{
  "model": "rotation predictor",
  "dataset": "regions of photos with short descriptions (Visual Genome)",
  "train_examples": 203450,
  "crop_scale_min": 1,
  "horizontal_flip": true,
  "optimizer": "soap",
  "lr": 0.0016,
  "beta1": 0.9,
  "eps": 1e-08,
  "max_precond_dim": 1024,
  "steps": 2800,
  "batch_size": 384,
  "decay_fraction": 0.3,
  "weight_decay": 0.3
}
Rows from block 2, named by matrix and row number. Rows with one number belong to one channel. Each number is 500 + 40 x the weight over its row's rms, rounded and kept within 0 to 999. All counts start at 0. Numbers have three digits each. After the name is the row's rms in percent of the matrix's.
# r30: branch 2 reduce pointwise conv (model.blocks.2.r3.0.weight, 48x96x1x1), inputs 0-95
# b30: branch 2 3x3 conv (model.blocks.2.b3.0.weight, 72x48x3x3, transposed), outputs 0-7, a 3x3 kernel for each
r30.0 103:521458465446476558469484492511526469472479476456490483463481549452561550502441456483518507610539496488570494465514577445492478512572448514517489449487473489499486562461610513430493472556490505578546530533477526487483457487536560461526502492511538465429473503568415466511475468482497463447
r30.1 093:524514580484499500442486532553512456491529433458533487563484533436508485474486509522512511574565502446503508500521469511485486434554541517459507499487523568553494544499439510470487506476481515522422451471497443436478551455422561500436564526488537459387541545579523517465484503550533460530
r30.2 101:474447465471463465508521503574462460514486519498451506512557571496467499406453528471533520495473482460475426498565486536483531469556505444549538475474469511432504525510485469501482507510482423480517494455450545537537546446496485493479470464469459513489590404500563510584453514596539518567
r30.3 103:582525540534493559411534512494543474514512451509506495440527503473552580499463514480463532540551530519524532585506506551518477508456461513496535528522527581471517575445470463574455543479512551501529487509565547484482503436456539489510405559462578488501463526482511523528441528442459474463
r30.4 102:525559456537531535470516487479527440506533522585504523397566525463525519500533467459500518437476519545548515535566471505460500453513507516484535511439492560538451525503495476520480537532610522457530497561506521515501543516480469462475471563454460451471476475398460539548518529488414567541
r30.5 096:529449497458472552468455484521543447480541597591442474481442543491478576444485453527491529545519530515463472461509556514493576463532502545505504475517516429492468477472440481464492541467584517572549538511527541451509556516445460505470498518520520540460513459496469462593452452461457505485
r30.6 097:450471481459523455479467487498572500451452439479455552464583578526562531481446470451502472638470453526513459484469559512580487403525486498552481428551491475565471554472466516476451548540529524528456498469493493473539495474546490517504493516471510495531495516537522489443484469525498530454
r30.7 090:486512528527488482499431569482446521466472550457433542434582477404450439500542504464546510542553523552481503442535450549530502538451463507501417495507510588527500561515535474444547436482478473445465509432488494488506461496538462510498465516554450535498431485518522504502499503543455570515
r30.8 087:456548542513423439462445479519519508386513475463477462434525502435547473510547476496429509478500501503491422426463461502463505444496513432558505489479516555507429544574482464472538504425473438435470518526458520517466512452519558489526532471499518517449477583534483476458496534497515513458
r30.9 108:461500522503481473505565501519471456567438512501469444470564571515506507524516423468459504549490513479482481480455501550519534585510520589477490574484536538525522527512478625589502588481492471493489490468514468486540519532539514511512494523549477491531445466535460573553519559470465469420
r30.10 096:530469484449445518426514494446437500491453575482531551456460490435491483431457458472431477541536507446483521455455533447500506515482452589567568447476524484479502467505491530485510529558435476509474492476471536500490453543531485498446456573542415513449479493467567486478473487438439459523
r30.11 105:510487419542496463444449554521508501543473507556537516500497530518552505491513514458500468557496476472519463523509488465519393528505484499471529505483554450516563512492456425502493472559534461469509488527585515554532513556511449423528557494455526521569431420452463418453427498505556452477
r30.12 101:496508541434515546503617487556481525428500532509425554530495497483530489514482549462478488495501499583451533485434540466528574531522501481584565511515485498540500520509534510492510468525512460505458493508537455460430508526492553434544461466505536526474470524462492406578554534455519585455
r30.13 114:425463505554550510478583505535473510518497533459537472509486503509498524539480542483470457514492448492590510395464433510461480540558446483547543595580491520481505506555458484547476499457456428452569484459455436528518498497512523516562470538433490436535533538491503526519453521508553525508
r30.14 099:550532499472461518537469507515533525430523525481462499480448441476543521465460445501453512491466499459419530521563492423528490480435437524591511423492455455508485459499497439501585520515402510456488502488438475468525431475565446453517448484513473566490537539494528548525517569470496501467
r30.15 107:475591503572499433510481471532450493572500509539424520516483549498526509523454474426560457479561497544455466479533489462448486508484479508437496390505494503458535572517472449415597506517513508500478477517483480534561516507450455479495482509479502432475460510431463563500487533460559498537
r30.16 109:480456560480434440580453521421529496582486472472506456501489538520502563427509542528461568545500485473570502499530534509539473464462518511526468560413443503499458496440461496465514484555486441509505487522429508467511484522451461479533467544564488488465542521474579449452513566513439537512
r30.17 095:498489548515494494531480546474445461478492568472471530510551513491500502526494486508474525526479504545470504507478463465497531445444475475502477481494487463495470517501557458492499445518529575496462509488528497555499469548480472486559487495452498533437400355468510603475637431499475570461
r30.18 096:446496514573552498478415488472533514542573561548453504444518501561507483452530462481461548555530447562515501518540516478440486503513577538468500460501477530517494482502465464463618522512500568477514517539506505508540554509539506518513538562466489540505574543611544451528517559491466523496
r30.19 094:500590451462552424541540450431483557526490515509502473572517495526510483518469570596523521524438484548503496589462529479448562471532511466493567528493435509461488489481475564551517499509522539521454497475493457466515558503475536481529518464459502476516445450494553582495485455536441469427
r30.20 100:516456469523412507538519452458519554467536523478435515427463468455498548459468484522467540479554512455472488497525500519546524514466521540542474562500448573597478439458511447546469535461491496490534423426503440482488461496503443575509500495542570508543494484497542523420504559513453543543
r30.21 099:514540537537423454595487503466426490532511462532481482495519541552492485457530456498490464450491520493472466528481433501502532436473436441464528480492489523404515483555528486457459403535410477479479471457547430504530560534560514437497578486482526461527540540517513502442503500490429483512
r30.22 102:518500466517521566475512563573502557528524478519478526549512431574511528513523484502459519470540497523540534488455496552492551532533460459542583475458455398473463436481449516540562450470511574534505429430549527480521493530481488514485519498507517546552468545484533483486436464492485612549
r30.23 101:438455478537499457456454541572476489462483516503469524509543519501478467491572480557473464436462499457452481541489501530478414477462407431477472472541438469417541492492490538567495544486531503534513473448505534475566476515484511479451529443536511560480559594507545549486544530489551524562
r30.24 085:515506521539453494465437490472518512495466470433532503424466456540529373491496465486506456453548436462512520548500507460483448531495439410514433535526519531527563466542483580472486567467496468527500563533489489540472479549479454504554508554466521470497481587528535493424472543523517533462
r30.25 104:590469521435562506457481506522422518526552543547505445515558492453491547600540498469478532584559519456535485525507522490436523538542557492526559484545451515492524471455546481532526523501495459547515536516493559466553495527511568478519502473553487518499559448574483446455577525449499479512
r30.26 105:517541537458488499493480560542508435531524431462579540498474496476492485419551471425549533439528483464447437496485518607514474522471461521495451479499510548542463516508510520552503571526557479492513507477477503469501514551468469498454512443467459553485497431461478576548427548575472551459
r30.27 098:438546456471535493480576464565511555424533532422536547470460465458431465500533496507544475470530574565520518548508502498454452474525496531448574492486487495472494501500541433516474561431505516502442535508490524557505481488529458415471484552510536470540555410477487565479449517457484515531
r30.28 098:423549512494466417491474506501450462469430502494465473444540506499417556530458534465495479490499461413473491462515511515474529503499544494485580497453550581517465545537499568514550465507519458529493463494506445499559485473454536458509511529525506487454459483551528596582540586486465522435
r30.29 096:565448514502521502501517520491481526496486478497472464482481440441477403511548483523512504453408469403499415515519552423514556505529467475551483493568515444473533460565519496470484548531496472518568459449465534562414451520498480550528511441442494477430526455478524509516461562514470497480
r30.30 102:514510450459517415444508488458560469545494573456504442489491509523460480506448469551475488481494465453448504468489445478482529432501540464513554466411568553474497541509538552470434533532491485529482499545436510529492521497448517467531463560510522523537503443493579618485498571480447539527
r30.31 110:583488484459491531507572469576582464493546483543478447506449550538482541501517486510513533532447452454442547473451518460527544540500533488595492523457530494486535473455444498599454502494548576466522469509498498484516522549484432566532543458525552471486564441527472474473551506458505546494
r30.32 101:516466539479464415458500455538531554423472453529421521463524452485528533447495453451476480570479584516527434554501518556479590531515477468540478492437524492455441545497513474446470480470510482453466467467478562533479479451475517547481514494503462443524402520511490544555457551479474531521
r30.33 100:547541597543498491430485461522503512474563461461493438538455493510521452527520529480454607507458559533579548523508432443486548507533517518479481457472510533462474472473536454461569504538518532549496482492543497537454545523489554534456552499412523490526531505535475465549451401512498527479
r30.34 101:537499471494587463560494563464451511511535447521448491569505531527424502576471491458528500495625591464445520521463469564567477476455484545486516482441460622453468505465493511493487510517505524524479478499463470460462544488491486517513514560504497464537477480537510461549501452506491467435
r30.35 094:483467544497427480460537435471548521417571493511428468554503467431498518551548440560470501460469499511470455505504568537505493465561494481506502602509495492491544541499492531531519535536458528472545521503480479462530533484448490483443436483429448514488478525406608541474534486536497526533
r30.36 099:465492496556514487576486508450480443498456488452620454494521433488511558495518486531470491564503569402516480545475496482557480538435483439542480454473474566472528589503532440472528499504462463518545495525506435528478510523557488475483579470470420507529575487494513501515546498453531500519
r30.37 107:451510447440463563491521480539502545514524543502460560497450462484469534553505520472486507583542472471552532545505434499541479464486532448534520449481537497476415544468541462465452470497450499515429549502469507485538501516441473472513432459559513478521551474376447466475487527538489502597
r30.38 086:476480441434472533465497541464436446472533536465513454435491501471494527397502455467545453505530465524451442486485529523457453524458491488423556528500501524482501573550489472521479443487468429492427443491485441422511470582565491496474512487476488463453417442497567490517511477495465512540
r30.39 099:529452539553500538520518400487517514565465555483559524433485430491470464505501522471458495514442549409506511468498520387406554415431474521511509500482470528479568483457547555457513492523479508538504497562524545515456474466482509523474531569577522528479494511541519509531514517481527548518
r30.40 099:559475467487557506541553523472486549536552449528579490431499530477525507477438493497467524462516535523544501545440447494436506463569478517460543434536521452512444439530489441475566510496506496428465526543502491544482434502493598466521487457510504508468466488515531431521447488583577554495
r30.41 104:488468596589469434548506504520478508512514510465491562464598557527441512546567488504451468457554482498535557502538539535457462543517494522537466519573534548474553449523521536536438499507526536488506514516534519518467520513428542536461507505481478450466561479495549440494601460554466531494
r30.42 102:495506488492473508523551494431557549476480575502412520469546518528500483541501471436491501481558545470497459461558540512460520567535435450527438552438446533450463486525449513462504487503425519482493436498526533515474392539422495515557522490551550520470490531475555541547502427487477487543
r30.43 100:543517538504464486474543468508481445499473468545443468525460494480462492544465498499517446552521460493416422476622455422511491542539492486437479480463541495491490426489505447485519496494444466516474489488512469514492520461511548527453458407534502590471451502551577539456456494557480461565
r30.44 105:468556462484441560528512479479490471501496527493529523467537439469510543428575433441464485516504499531464519447432536557532499475497504451490517517503500463621445592500579499569476487495454501446505534567473470495465445424525491480541511537565498515540566524477514527452493531436497511468
r30.45 094:431517494512486492466510542474416487458551462497467474454504601473548529476471446549482414518474498502411374498454518535489540460487450453511529484475484463473509498460428477524511472469486518502471501492501485517474478454600486453487549592454516530454521447484567495535522494554479465485
r30.46 102:477583461570462474493531429478543534467515510452470506529489511567427506537529543519534567460502515445426511512474603481426520551465518498496591489473462425474513531561503520457555503469493525509491535536546526457461516527446523487575430475508526486486539545508474501503476474484548534579
r30.47 105:436503499555521539564473500500479578504515525421526459598515467489427560465494435489460444535492477497542534525455549493498500490547483550520493534479537462467495491533494483470579530511533570523442447497557475440429516456545482551540491520530562460467517548494469508551579452539501541551
b30.0 093:501491508539531449502549475467483482491521570480542482484504555459505480534526511449459486424493452406485468530560471462528476417530422528518450494500486470459449471538555565434490536502536571569531434475485507429481
b30.1 098:563529485438491589472417455513440456533520525561579527568509506441484507519531476456536491484489474514571496455479475474535509499585560497576537541470470458498489489561502498504480514487469555501497492504457479469504
b30.2 096:518490544521498443503485504488429474530455432577569507484444541483486453451520457531490493515439452495511522491533508481493443513503473527557497529457512437502446498501522498565554541481541561502536433451453487502530
b30.3 096:490482415473525571551455489574474502513458551466539587496497466526537485508538507455488497481579479497472456502566557467504449520505489525568511517514502484523530491516584526504505511534495470499565481512518540447472
b30.4 101:507413541496533524557536484501533581485537500527474559559499518508486487512508544469476480524466446521453505508517520486449483485515565442500463483454452512558546467434388506520570463485499474517562445487496489503482
b30.5 100:477518487573472444530519441524486459490458481510500436511534584539532514450571488506547504527501476489495495445448520457474532514510467468526476489542526536486482503499507514509472537481511572526487413452494472466461
b30.6 093:532454436524438461492479542506489592426528495496526484482488566424510498469520520546536497477489480494464499533504474496449429532520484455534499492463536448497493534532452514453552514484563509530504461478446550471469
b30.7 109:446457434507516505460449520494508523497504452502464465510508435526501463577541487490520390509501518500511458495399503497422549550556527535447589577473529540514526519505522515514490480520485590529582456449482481529485
b30.8 106:516462504515539478513527513484485452498639446499543575437549509427558543511480477471441484550506535471437555487434477511446545540501471492518484575500483453464504465594459511544436453464458495467535399461456557543541
b30.9 097:470489419505592508504539528485590564471462471450501568470521533491524482493506459497396486451559477552501517558536493533437591543512486581485501516452465465504446488458487613501500496513469526522504539524469520496468
b30.10 096:444456597538505518500472502576514545490477450517454477454515547535504495517548480507531574547530408482511507547519473551437537459580505554542446526434507440530444498558443506559540574555558507460537561511495494501509
b30.11 105:474460468535439545468532454400493483510509447488496477513477510534484453473556495500496476450442477473524476483442504472459504469442498567536470508508573569521470555472551465461492501449514501469548493557534455463494
b30.12 105:496453512564542527529531494524497534476439600461515532501489614529462507547434403460426540455482561471437492539555543494588566479454457479468530521496477499487514464477502489437508478453478497503507524493533473554576
b30.13 092:499429531533495580417527546439488502467431538434573478429499461547470531561458509492515452480536532519462519434548473466477541524472465511465501390560470532593556474458514399474459493518470529506456510569575502468465
b30.14 094:518438478539583482483502521492467439482664520504556412507546454443501516489505506539477454473475466443557533463499486554454436479452555532511516458546487506473521490529484480527552485477575500468519514542490596519454
b30.15 101:598441507487478457441478512443546485484600373519524544488448467461502508553434499527526482491557431511465473447479499501476558541476491495461480460484502453482469551516473514537460522544536498517434526465468462560492
b30.16 102:545445498458463541479577552510490535424460523543431479482547471470566396530462432592485499525501518497456445476494560459509518502537431528480488525547507475541526453552523445468510501544540498491495425502496472550527
b30.17 107:497428508556578534518476443567495526450444436540490507510498447538476578471456572535490517500427414443478468456507525463393454495533526480509467486475465471503507488465463514528510567532517511595505424434482456461510
b30.18 104:544493563508520500481459498449535455510574465479519551561435457540422500468434529454468495477500600553558498410440516514487521585483476474510483470477522532560486552463474538481505536512506458460494520492537511551478
b30.19 100:443501482586479535442512584562486495510417524572525487422486543434577479496537521494529430489515474526518484464446454582491477486520538458527468450506487521533569490505504491475568506505571498488510565431500481472551
b30.20 097:498541487440430426511503547508515577438453401523515434442462507508517480570479519516509481570533493435463423541542539411515568498450469499513493589445518485489489484436474466506524492456536560532545411547446534528545
b30.21 095:465460525477462514539520553517455455498488505466537459517512432487545492494530466462546468516460484528458447452473527482455429486519429488465464500557540565532547489546471498571523556527506502577528525535422474530581
b30.22 098:477498492533551443491397503573451486457461443443522470522513509540412448458469499454467512484542477520497449512514506519452505473501522498489453453535462498526467490484466567519525508490445495564521475484519506512496
b30.23 100:475422491471504418515523507554495541476517450454490453470441452483531520415543524496399556494484549506513494513527433522606502482557505505478478522497507443555465485546485489565542424545495486490521466490419575442558
b30.24 112:488516544505434486451532576498501491477566446500513499543506482487556462470512491506411519514439494478504431490510497560466593527493467473477511517510489479531506471526507504502536477494475434462451558522505516470508
b30.25 098:533547532497475524511544432525473475510496533574461547462428549439464483479483453488506499449471568540554538521547496415447447461609551494505455517563510450499424509488481523441490497492489480607518544437563480544455
b30.26 095:479521505494549422499525504430560538587479437571453523533473557563473543463427504540485471498517470547539475525508514475455459525440501486508550500416479520500546522518557500457482426534546468511508487510473494532476
b30.27 097:532617568549474480454461492558405532500486488508508479506491451495512544534454484439524507503528558551547451478560541557579526522429535435524461467441473554481511545477547493539557545498460478472556601507555533540497
b30.28 103:556506535529461502513517510515457515528561445513449448564559473489533489441455451515482501556541471513550472433468472510424502481492455508532508499489511534485492462417455529488466465481551509577548470517454448475443
b30.29 098:490444538530425435567396540517540532507525493503507505458503418475485521492464494489487422508464531482510503567497508582472541476439498500479488530575445502518473575513534486556532474432437492395481442511547583537469
b30.30 099:416517492468547461403477535511584539499493449476419585493517425483481484489599462569540514510522505476581487476487503474451491547480500465485451486479477453480485482488458475454465536517485546467495501521481477491536
b30.31 101:475528445510574454553559491487513416466518573486491547468546539496543519471497471480492451502511502490508545463513537576554507444594464587512491515590509483446450566523578481463558530460586533564551508481503447441411
b30.32 099:502487476457491472497403496481491470485527584489590514442624489430695524495528473515479460468479475505485469456490526545455542502519529521518440624511459472509551512546476491563523484543444504515552457414479524468500
b30.33 101:539535543518486508472467479524513435509492465569486531515501473477483500544398482446481483441471559497518484486511485528506488480536503532468507416477530600510498417529431469561499455496575491469403477416573483458533
b30.34 102:473513473499469498492509548496543562554455519505483501529484477526458454431498498419450495524463489503525477542499473499499482527459541448501504493530578530531488488543558513482449591512500533538434440511563468580505
b30.35 107:444433487495463465499531516512477489465456487517492474469611471484613461476501444480548495457529507487558486547517472488540454490493508568520441543492526499458493480435421487477469534462546571479477455462419514564482
b30.36 104:432573490519510490515550512484508514541554506487479455576444450483487477532564507501385516476476529425487488513508480514482458503515514526488456515479506567556523512503516462452528480448471528507482540471471512518496
b30.37 098:504493554546531496469414503566538441463537507509454530522446482507530467480503497563437580505473508466491501443430525446545511516493491504474518461512541469512518497572534430496519416520478479506508568436503476494533
b30.38 099:483531468522456385515497576513472544504400463527514573475529509507515498469470513538443568495446452495572464422549468502445584462465599506489594550427524511474502499578466529598555501543467557543497497524449462445453
b30.39 099:498494477483516464494485495496529563483471550516516518519452527498544515504488496454459512522510533464410478545532512514476452531480521491533517580583496457536463502497477475510552487502474478519486530536573549495538
b30.40 103:500470546576412494509492458448446511496441411527493484494479516413534542477516551506519546472498561513537450402566586494519502482498471502582442537571485507489427492537560502479486502484508512536500494532483520507475
b30.41 100:383546513474513535466615553512548458473490467524466538484563461493524509497475470509509486494525485533523557456488549432512459497456476454544524483498533509470458542400480481495522484480531477519442491403595505503493
b30.42 096:516536466469462466500506573499466476573485508414402464466480449475461560548545513487506520491482398492417471481519479550545494497418466417458428506524552536457487551498519561532451462545546528563551538503523586565500
b30.43 105:517483499517444512447477547476485437548491522470369513453559473486524559486473454508502520459500438460525492443517533501472509501440475522517526507502513518527436515576530463521520406434503579457481507532458407478527
b30.44 101:486524407437547522508556502488526475475584543445470499429558572516526436507521510500445548501506454465540536543440519461507485604547426546521522509490477520557469473538469466482543457519436485550585556493463468443523
b30.45 098:494494527532521463501493502526456529479461515435465526443576506453557415480535454543478516497481461494609440514483444452509482520513545521529440450494456470525544508564446537619488524577512559478420488506439525589536
b30.46 097:570434462505484533527438552518553536478554471574469503597497514535474555499479469489445477472518511551469541480459458531498541528500475494505480457438455516481512509505483494462507536466502509472509499443548549483476
b30.47 102:450541436525482506483507490517488511501485560438477430557514493477437495480481458459447543462476498456521475529548542464513434582528540531478561468566462450512500512534509476488522480485478504478537547549434520508490