config.toml
dataset = "regions of photos with short descriptions (Visual Genome)"
norm = "batchnorm"
kernel_size = 3
stem = "deep"
init = "xavier_uniform"
beta2 = 0.95
precondition_frequency = 10
merge_dims = true
batch_size = 384
final_lr_fraction = 0
Rows from block 5 of a small rotation predictor, named by matrix and row number. Rows with one number belong to one channel. Each number is 500 + 50 x the weight over its row's rms, rounded and kept within 0 to 999. All counts start at 0. Numbers have three digits each. After the name is the row's rms in percent of the matrix's.
After each channel's rows are labels from the 100 images, of 14848, where the channel reaches its highest value: "peak at" is the part of the image that holds the peak. Only what is clearly more common there than usual is listed. The data: regions of photos with short descriptions (Visual Genome). In brackets: how many of the 100, against the usual share in percent.
# r30: branch 2 reduce pointwise conv (model.blocks.5.r3.0.weight, 96x192x1x1), inputs 64-127
# b30: branch 2 3x3 conv (model.blocks.5.b3.0.weight, 144x96x3x3, transposed, each kernel summed), outputs 72-143

r30.38 099:438487539556501496518513509451503561460473519489416404491441498552477605497476523547527504536558452610579505417539486618510531489494437445583454502520424653425478524553489497504552566554541403
b30.38 092:423408554468411411538491534576613485518531532444490485495352535506471490481541412577553595492522494467561541467564501481485514511458488475526488546487431428447543426599509421558463492518488554533395528595486483483500
peak at: top right (58 vs 11.1)

r30.31 097:500522562454481513496516580536476541514460505532522484527512433475446425491522407515494458542450496577482495558432440517462534581469491499475472580440477588474547486582478506436512454498487377
b30.31 093:609505506516395526471478501552572519515543435544521530560418471506579542580535527470514492515475490496460503492470443534463471516541413569461450550467467511429539482524453477463448539505493552522525513465480538444513
peak at: bottom right (30 vs 11.1)

r30.90 102:482556435514453445446442531510450455510522435481493494537546497425575398593458457517528535488485382522522462517458500476558479502551500571545468568436515621466546411530510515444581530570517465
b30.90 099:430508473504412600544521428574497492428462526513558530425587515508496640527411567578468573514552493467511569508497492552564510489421498503563419463534512644497546447540546476492547567556467491520453522542478510482424
peak at: middle right (35 vs 11.1); bottom right (29 vs 11.1)

r30.35 100:418589417524554550525452448385486466472496547494482533424536478520472553508493524563547501484479581569381508482587531415503482573490403572544526544495458575489522480494479510476474468488527503
b30.35 104:511427481530582481392530481395494463522542491433543551556469494498549558539543451490510512407420517591540548433562526493565515480403423481522556559450501520401508506560483548544451535479504553443425490513450549428438
peak at: top right (33 vs 11.1)

r30.80 103:518451517640515519426501532443453514487579419510448504547576589520558467537407522528559470446537546529592516415532524568434498461602479482529536567499505477442482518458536463432467431602538435
b30.80 102:564566481501616573524521491561603475434532488527550553483562538529468428487508426507488529541446482459551485549513595534453596497495533564446534418465609451530595546509529461549485510509493539473552413474501565471467
peak at: bottom centre (36 vs 11.1); bottom left (34 vs 11.1)

r30.91 107:466467564537524491518505462431492447400551562504490523556553529551555468531482514507492435531514493535645464480438574553521444586576506562530461412551430470543500545678422526513459512602557483
b30.91 098:457531580475499410484544459448496493450494488458480455533537546591555520509483566509494422401463593541410523562522517597486499430612455401504436513411461523538582448562486534423495495513507531477444467623547484374544
peak at: middle left (33 vs 11.1); bottom left (27 vs 11.1)

r30.72 094:494450457485548470390532523431551489502438517544490451488464586456491518548479470532485601540577509508539449450555515484479462566476562538562506503499556484505532456530481576518431454479585453
b30.72 101:528499541587502471576508524483527497481521484512545616525508510567520583500473472517563520475564507517539503497527622430482465510405462391506453630512552513427513373510479581484467550474551471536489499506540491481540
peak at: middle left (39 vs 11.1)

r30.70 100:524584591546453590404497470532508502558494503513473480458420520613501542425514561557495541492464439562487555473468525513445497529445477588602569475544500469517518560458491402549563540529464431
b30.70 095:596510526531442413519460535403502560474447515602439551488480489448556514381498574499484477481558396458582471526523500528489535473477487580544466552537529548474563439537480528519418378563386532401537522484538498509476
peak at: top left (37 vs 11.1)

r30.86 097:372410426443522578550576475450519494522535547501462557466556442475529513558513456487447500498551591523521451444516503494573591449452439448513506512512489518506463513514541474504462481474476401
b30.86 108:464467477498448505468509460471505529461499537483531537588473451444461496573486522552492499526559538493478528483464444512405506540465463530442463482565476531636505396417523599610476505502476483546551597598654492404483
peak at: top left (33 vs 11.1); top right (27 vs 11.1)

r30.1 102:536499395573498530495478480534539473535491544529445528495569426570440518502535474483481426469516495560529584504500454472449547477550498433485613471449467501431512521466503515449498523428533473
b30.1 104:557528520519490508490478467562512493477532542513579538612474346381437442481540472486422579486585430454426573439481547484490561544442573523482532432534531473464527510500344475563450547551541492560527545536555459499514
peak at: top left (37 vs 11.1)

r30.19 101:530510524528469453472481498474439474475553540464520477565469484444518484558420509424537478424597539417463486573492521540526489608610590499473490530537436560527482435498457517410473548432587520
b30.19 091:429537516540432608431398437482551465478560455487516522541450369539443553479497486501493541447502487537512436442435479485467506516424495453519533428514528556379464484538570467473439487468512486545393518448407391508507
peak at: middle right (29 vs 11.1)

r30.7 095:492526431438565494459475483526456503567524424489529530535577489499502435525487691583498483586475571581426509467624558351542512517465527542502402419452510530539481545572472481511494477476505542
b30.7 110:431530573434541562622492541444562578526528497493593470526482530499465449462540422537487403483497462496559419497561590548522575482488483522498481491460549585426501568501540460518363489646532456492470458558534482459444
peak at: bottom left (27 vs 11.1); top left (27 vs 11.1)

r30.3 101:492528481480487580466466468469502442521491500412448469538416476570512602546459553492452413533548459405595532404551529540487446561457548453448507594457571492541510543512570496429598476576481481
b30.3 105:509443382507583560501490473584535475501477506554532507478534599509514544503525593432466452533507473521524420541496535541483512606491487502491438446484490520455565507405507546499489545566509500545605526525448580522500
peak at: bottom right (30 vs 11.1)

r30.93 100:506489509582497480571502454495549444400529459457580464519515420572603500545501564518474529461600482510421475563386483522520454430497475543477517529512487530520487541540504518426520531479464529
b30.93 100:540510521487485466516511409571483532545552487560444534548484507423485437553501513569517568428421498406517414460617499540595475543518576541426472486468596525559469528507516578475509542445535437456601497446486487427484
peak at: top left (50 vs 11.1); bottom left (30 vs 11.1)

r30.64 102:556448393550518479468505525439454504559566583596468423561433463499483457484544525518554590507499561515501445560594454622527515529516494472583465454621478639552547601516546467438433441451510526
b30.64 099:487508502568465456387496537519526526496492489465598466494534496468598442468481556476458550448545563448432532518414548486452490457518494532435521537536500532426503555486599539502487588521476457535441596489489489479538
peak at: top centre (30 vs 11.1)

r30.75 105:509435492422486517601500541461573471505455544513445545445571534534454585574494566492544416486438520550447512521464510531507572421558586484468459476509546477438502512520534498499512434419588513
b30.75 097:561425460519464523447492527475545450459410444484476560524443545523521506514543477482518506448485421513495525541487470528394559559437443443500498487493467411456498533520564493494466472600505465557483474500432452537566
peak at: bottom left (35 vs 11.1)

r30.60 102:436536526486520480520468497475483567448474480533527575517511498532499512534451544452531558544526505477457388499559523506530489447461570529568459456553487506450516466508551562441454478426451510
b30.60 098:576578550488541571523455497538516485492532570513477410433473504448497487443521591411524458402495478578484554497499499563555485538592514500501468656502535455498537545481590492492517606396491423449557525548618539453566
peak at: bottom right (39 vs 11.1)

r30.58 097:551529505456505548505532508470536466541534532485510518505500534371487496533446470457586535529479514493671620556415489499548441509455532493490567474587489572520470484509477467467572608478501543
b30.58 095:426448529530495543522499516473559570497578510309514475481498483471494499535470545420492502495540466489571543429474602520469536519472413496505521533396508431522460481473530507658462535424542498559433502463610571573521
peak at: top right (41 vs 11.1)

r30.49 097:591491462452549466527528549548569511589496457589464535412566521506439529523503498587416503440529452546467394512508463581500514506510468446493354431543470583574520417522483421478574442536488501
b30.49 097:586487582521567485532400503480467462452486457513528525567525578453453526455497492531472499434519503559446525437480518569504584478473612537448500562393507557516541403498507534475532459516545514414568422518457476490499
peak at: bottom left (29 vs 11.1)

r30.39 100:517449543516451532523565475489509500473524499493498474425474530432457538432445511563487517539483529559485463458511408527533478466492448496557415570473500520461577465502546455586509536528504450
b30.39 101:480488586534530482420538466494358559559522440500452500526412498485500446470494539484493506431414516481647531469549502497497435442470459466553557442438527423472486459555542399440506354501537466502467522456603500508470
peak at: bottom left (28 vs 11.1)

r30.16 101:430449556554508511420392570541493505483543460468478564431475461604477412587519515440488491573525579465474534484432449611461520456494457534548533548511463526506461454413554377493507592474411536
b30.16 110:385542515528536426527522450496520473460547526463492569523410409524524480340518512528458440457496465503568523519427449546496542416511477474479382394470501417468606523487577474463588448522423541543548457501470447456496
peak at: bottom right (37 vs 11.1)

r30.82 100:512532483502462531422476453399458584566524584505433492547386495517519447424571483471416493449494504521482487462376435539507480460524503432525592594560549467645455498582537428522457581415549524
b30.82 094:488405506531535530493602536464521452483486405521494470521495512438460467447484444427488478452496430496498533607511563561482532593530542542567454453522423484446493495515539402481481490497525507526524540459461474559567
peak at: bottom left (34 vs 11.1)

r30.69 105:498480487518500490508474479453504489489547501547496427501417528577469503510533492499498451578540435446566526480441482488454553551514499558506436471486509513442493472513511505541502494470532579
b30.69 107:390453604391523504467465515463501532477557490556570466497366380499513467455562451473486567430534424400531462599542609502440587541477509412564526534469549450523565522526527563495448466572566524502556469486377545397502
peak at: middle left (32 vs 11.1)

r30.32 096:483460522417492502447547495463530592530611450471470494429479536499523481561479538484453492528478492520425480467436520457480514480485478458509563466519486502567544546436402443423550529518517539
b30.32 094:476536554424431562554554480437475611600479504484540463569519500545417488505439624507580590470442541507399490478542509480476459522571432516540560523400438540592515513447484427487556472488436501373534505551508477562533
peak at: top left (27 vs 11.1)

r30.10 104:529570480530533468530492528458446447555427481487480491492380522614529522435429588385459472558569562488485508522496570492440495485551475477410516515593583464531456495451494467522492490555462487
b30.10 109:510518500614585447445456481500488515479507578513455451463412480430500556484488414437525452505498495485540561579409490427429445570559502545407590477476484419404462535505474626526445608536451502555556554489446493462459
peak at: middle right (30 vs 11.1)

r30.66 099:507517501542493518419605574490541552452582502494553473507570505612466522536424496475530477408546421450534525537489421546427447545481525455486607480543524515457575577517532489554506510509467479
b30.66 103:605470534532539430461471511553552516554598463532493486502545426543480420590547422510471475498416440489529614568493494490494586497612563465531593534569514513477501436534492490506542490485495446507616521494499495525628
peak at: top left (28 vs 11.1)

r30.6 098:438439419477517468495450418519417536449486571489620473437543475469432382519500565507523446519506468472454530513443434505462557408526527567521497454459504449447565604517377517499511446506447463
b30.6 104:417568553530421431495462474444602443552536514460516501447503471464557473547510514520535571469488477529497413567477484508459482430469520412434513559452517573477544570403441418598487495465480535492496580566485509498534
peak at: top left (45 vs 11.1)

r30.52 099:561554476575391530432535489602575466509494570406490561512449468494487530585509603532544470565522491515484573482530566455498615565480469510421476568490398491440469436555425438477581454504498529
b30.52 094:523412493443488507505468535470506537518481481446434540407477544472418547506595475486492361477498458574522485507563525523516474511489447482529427472467460433579494519466445528483472465555446488504477560484487602583503
peak at: top right (57 vs 11.1)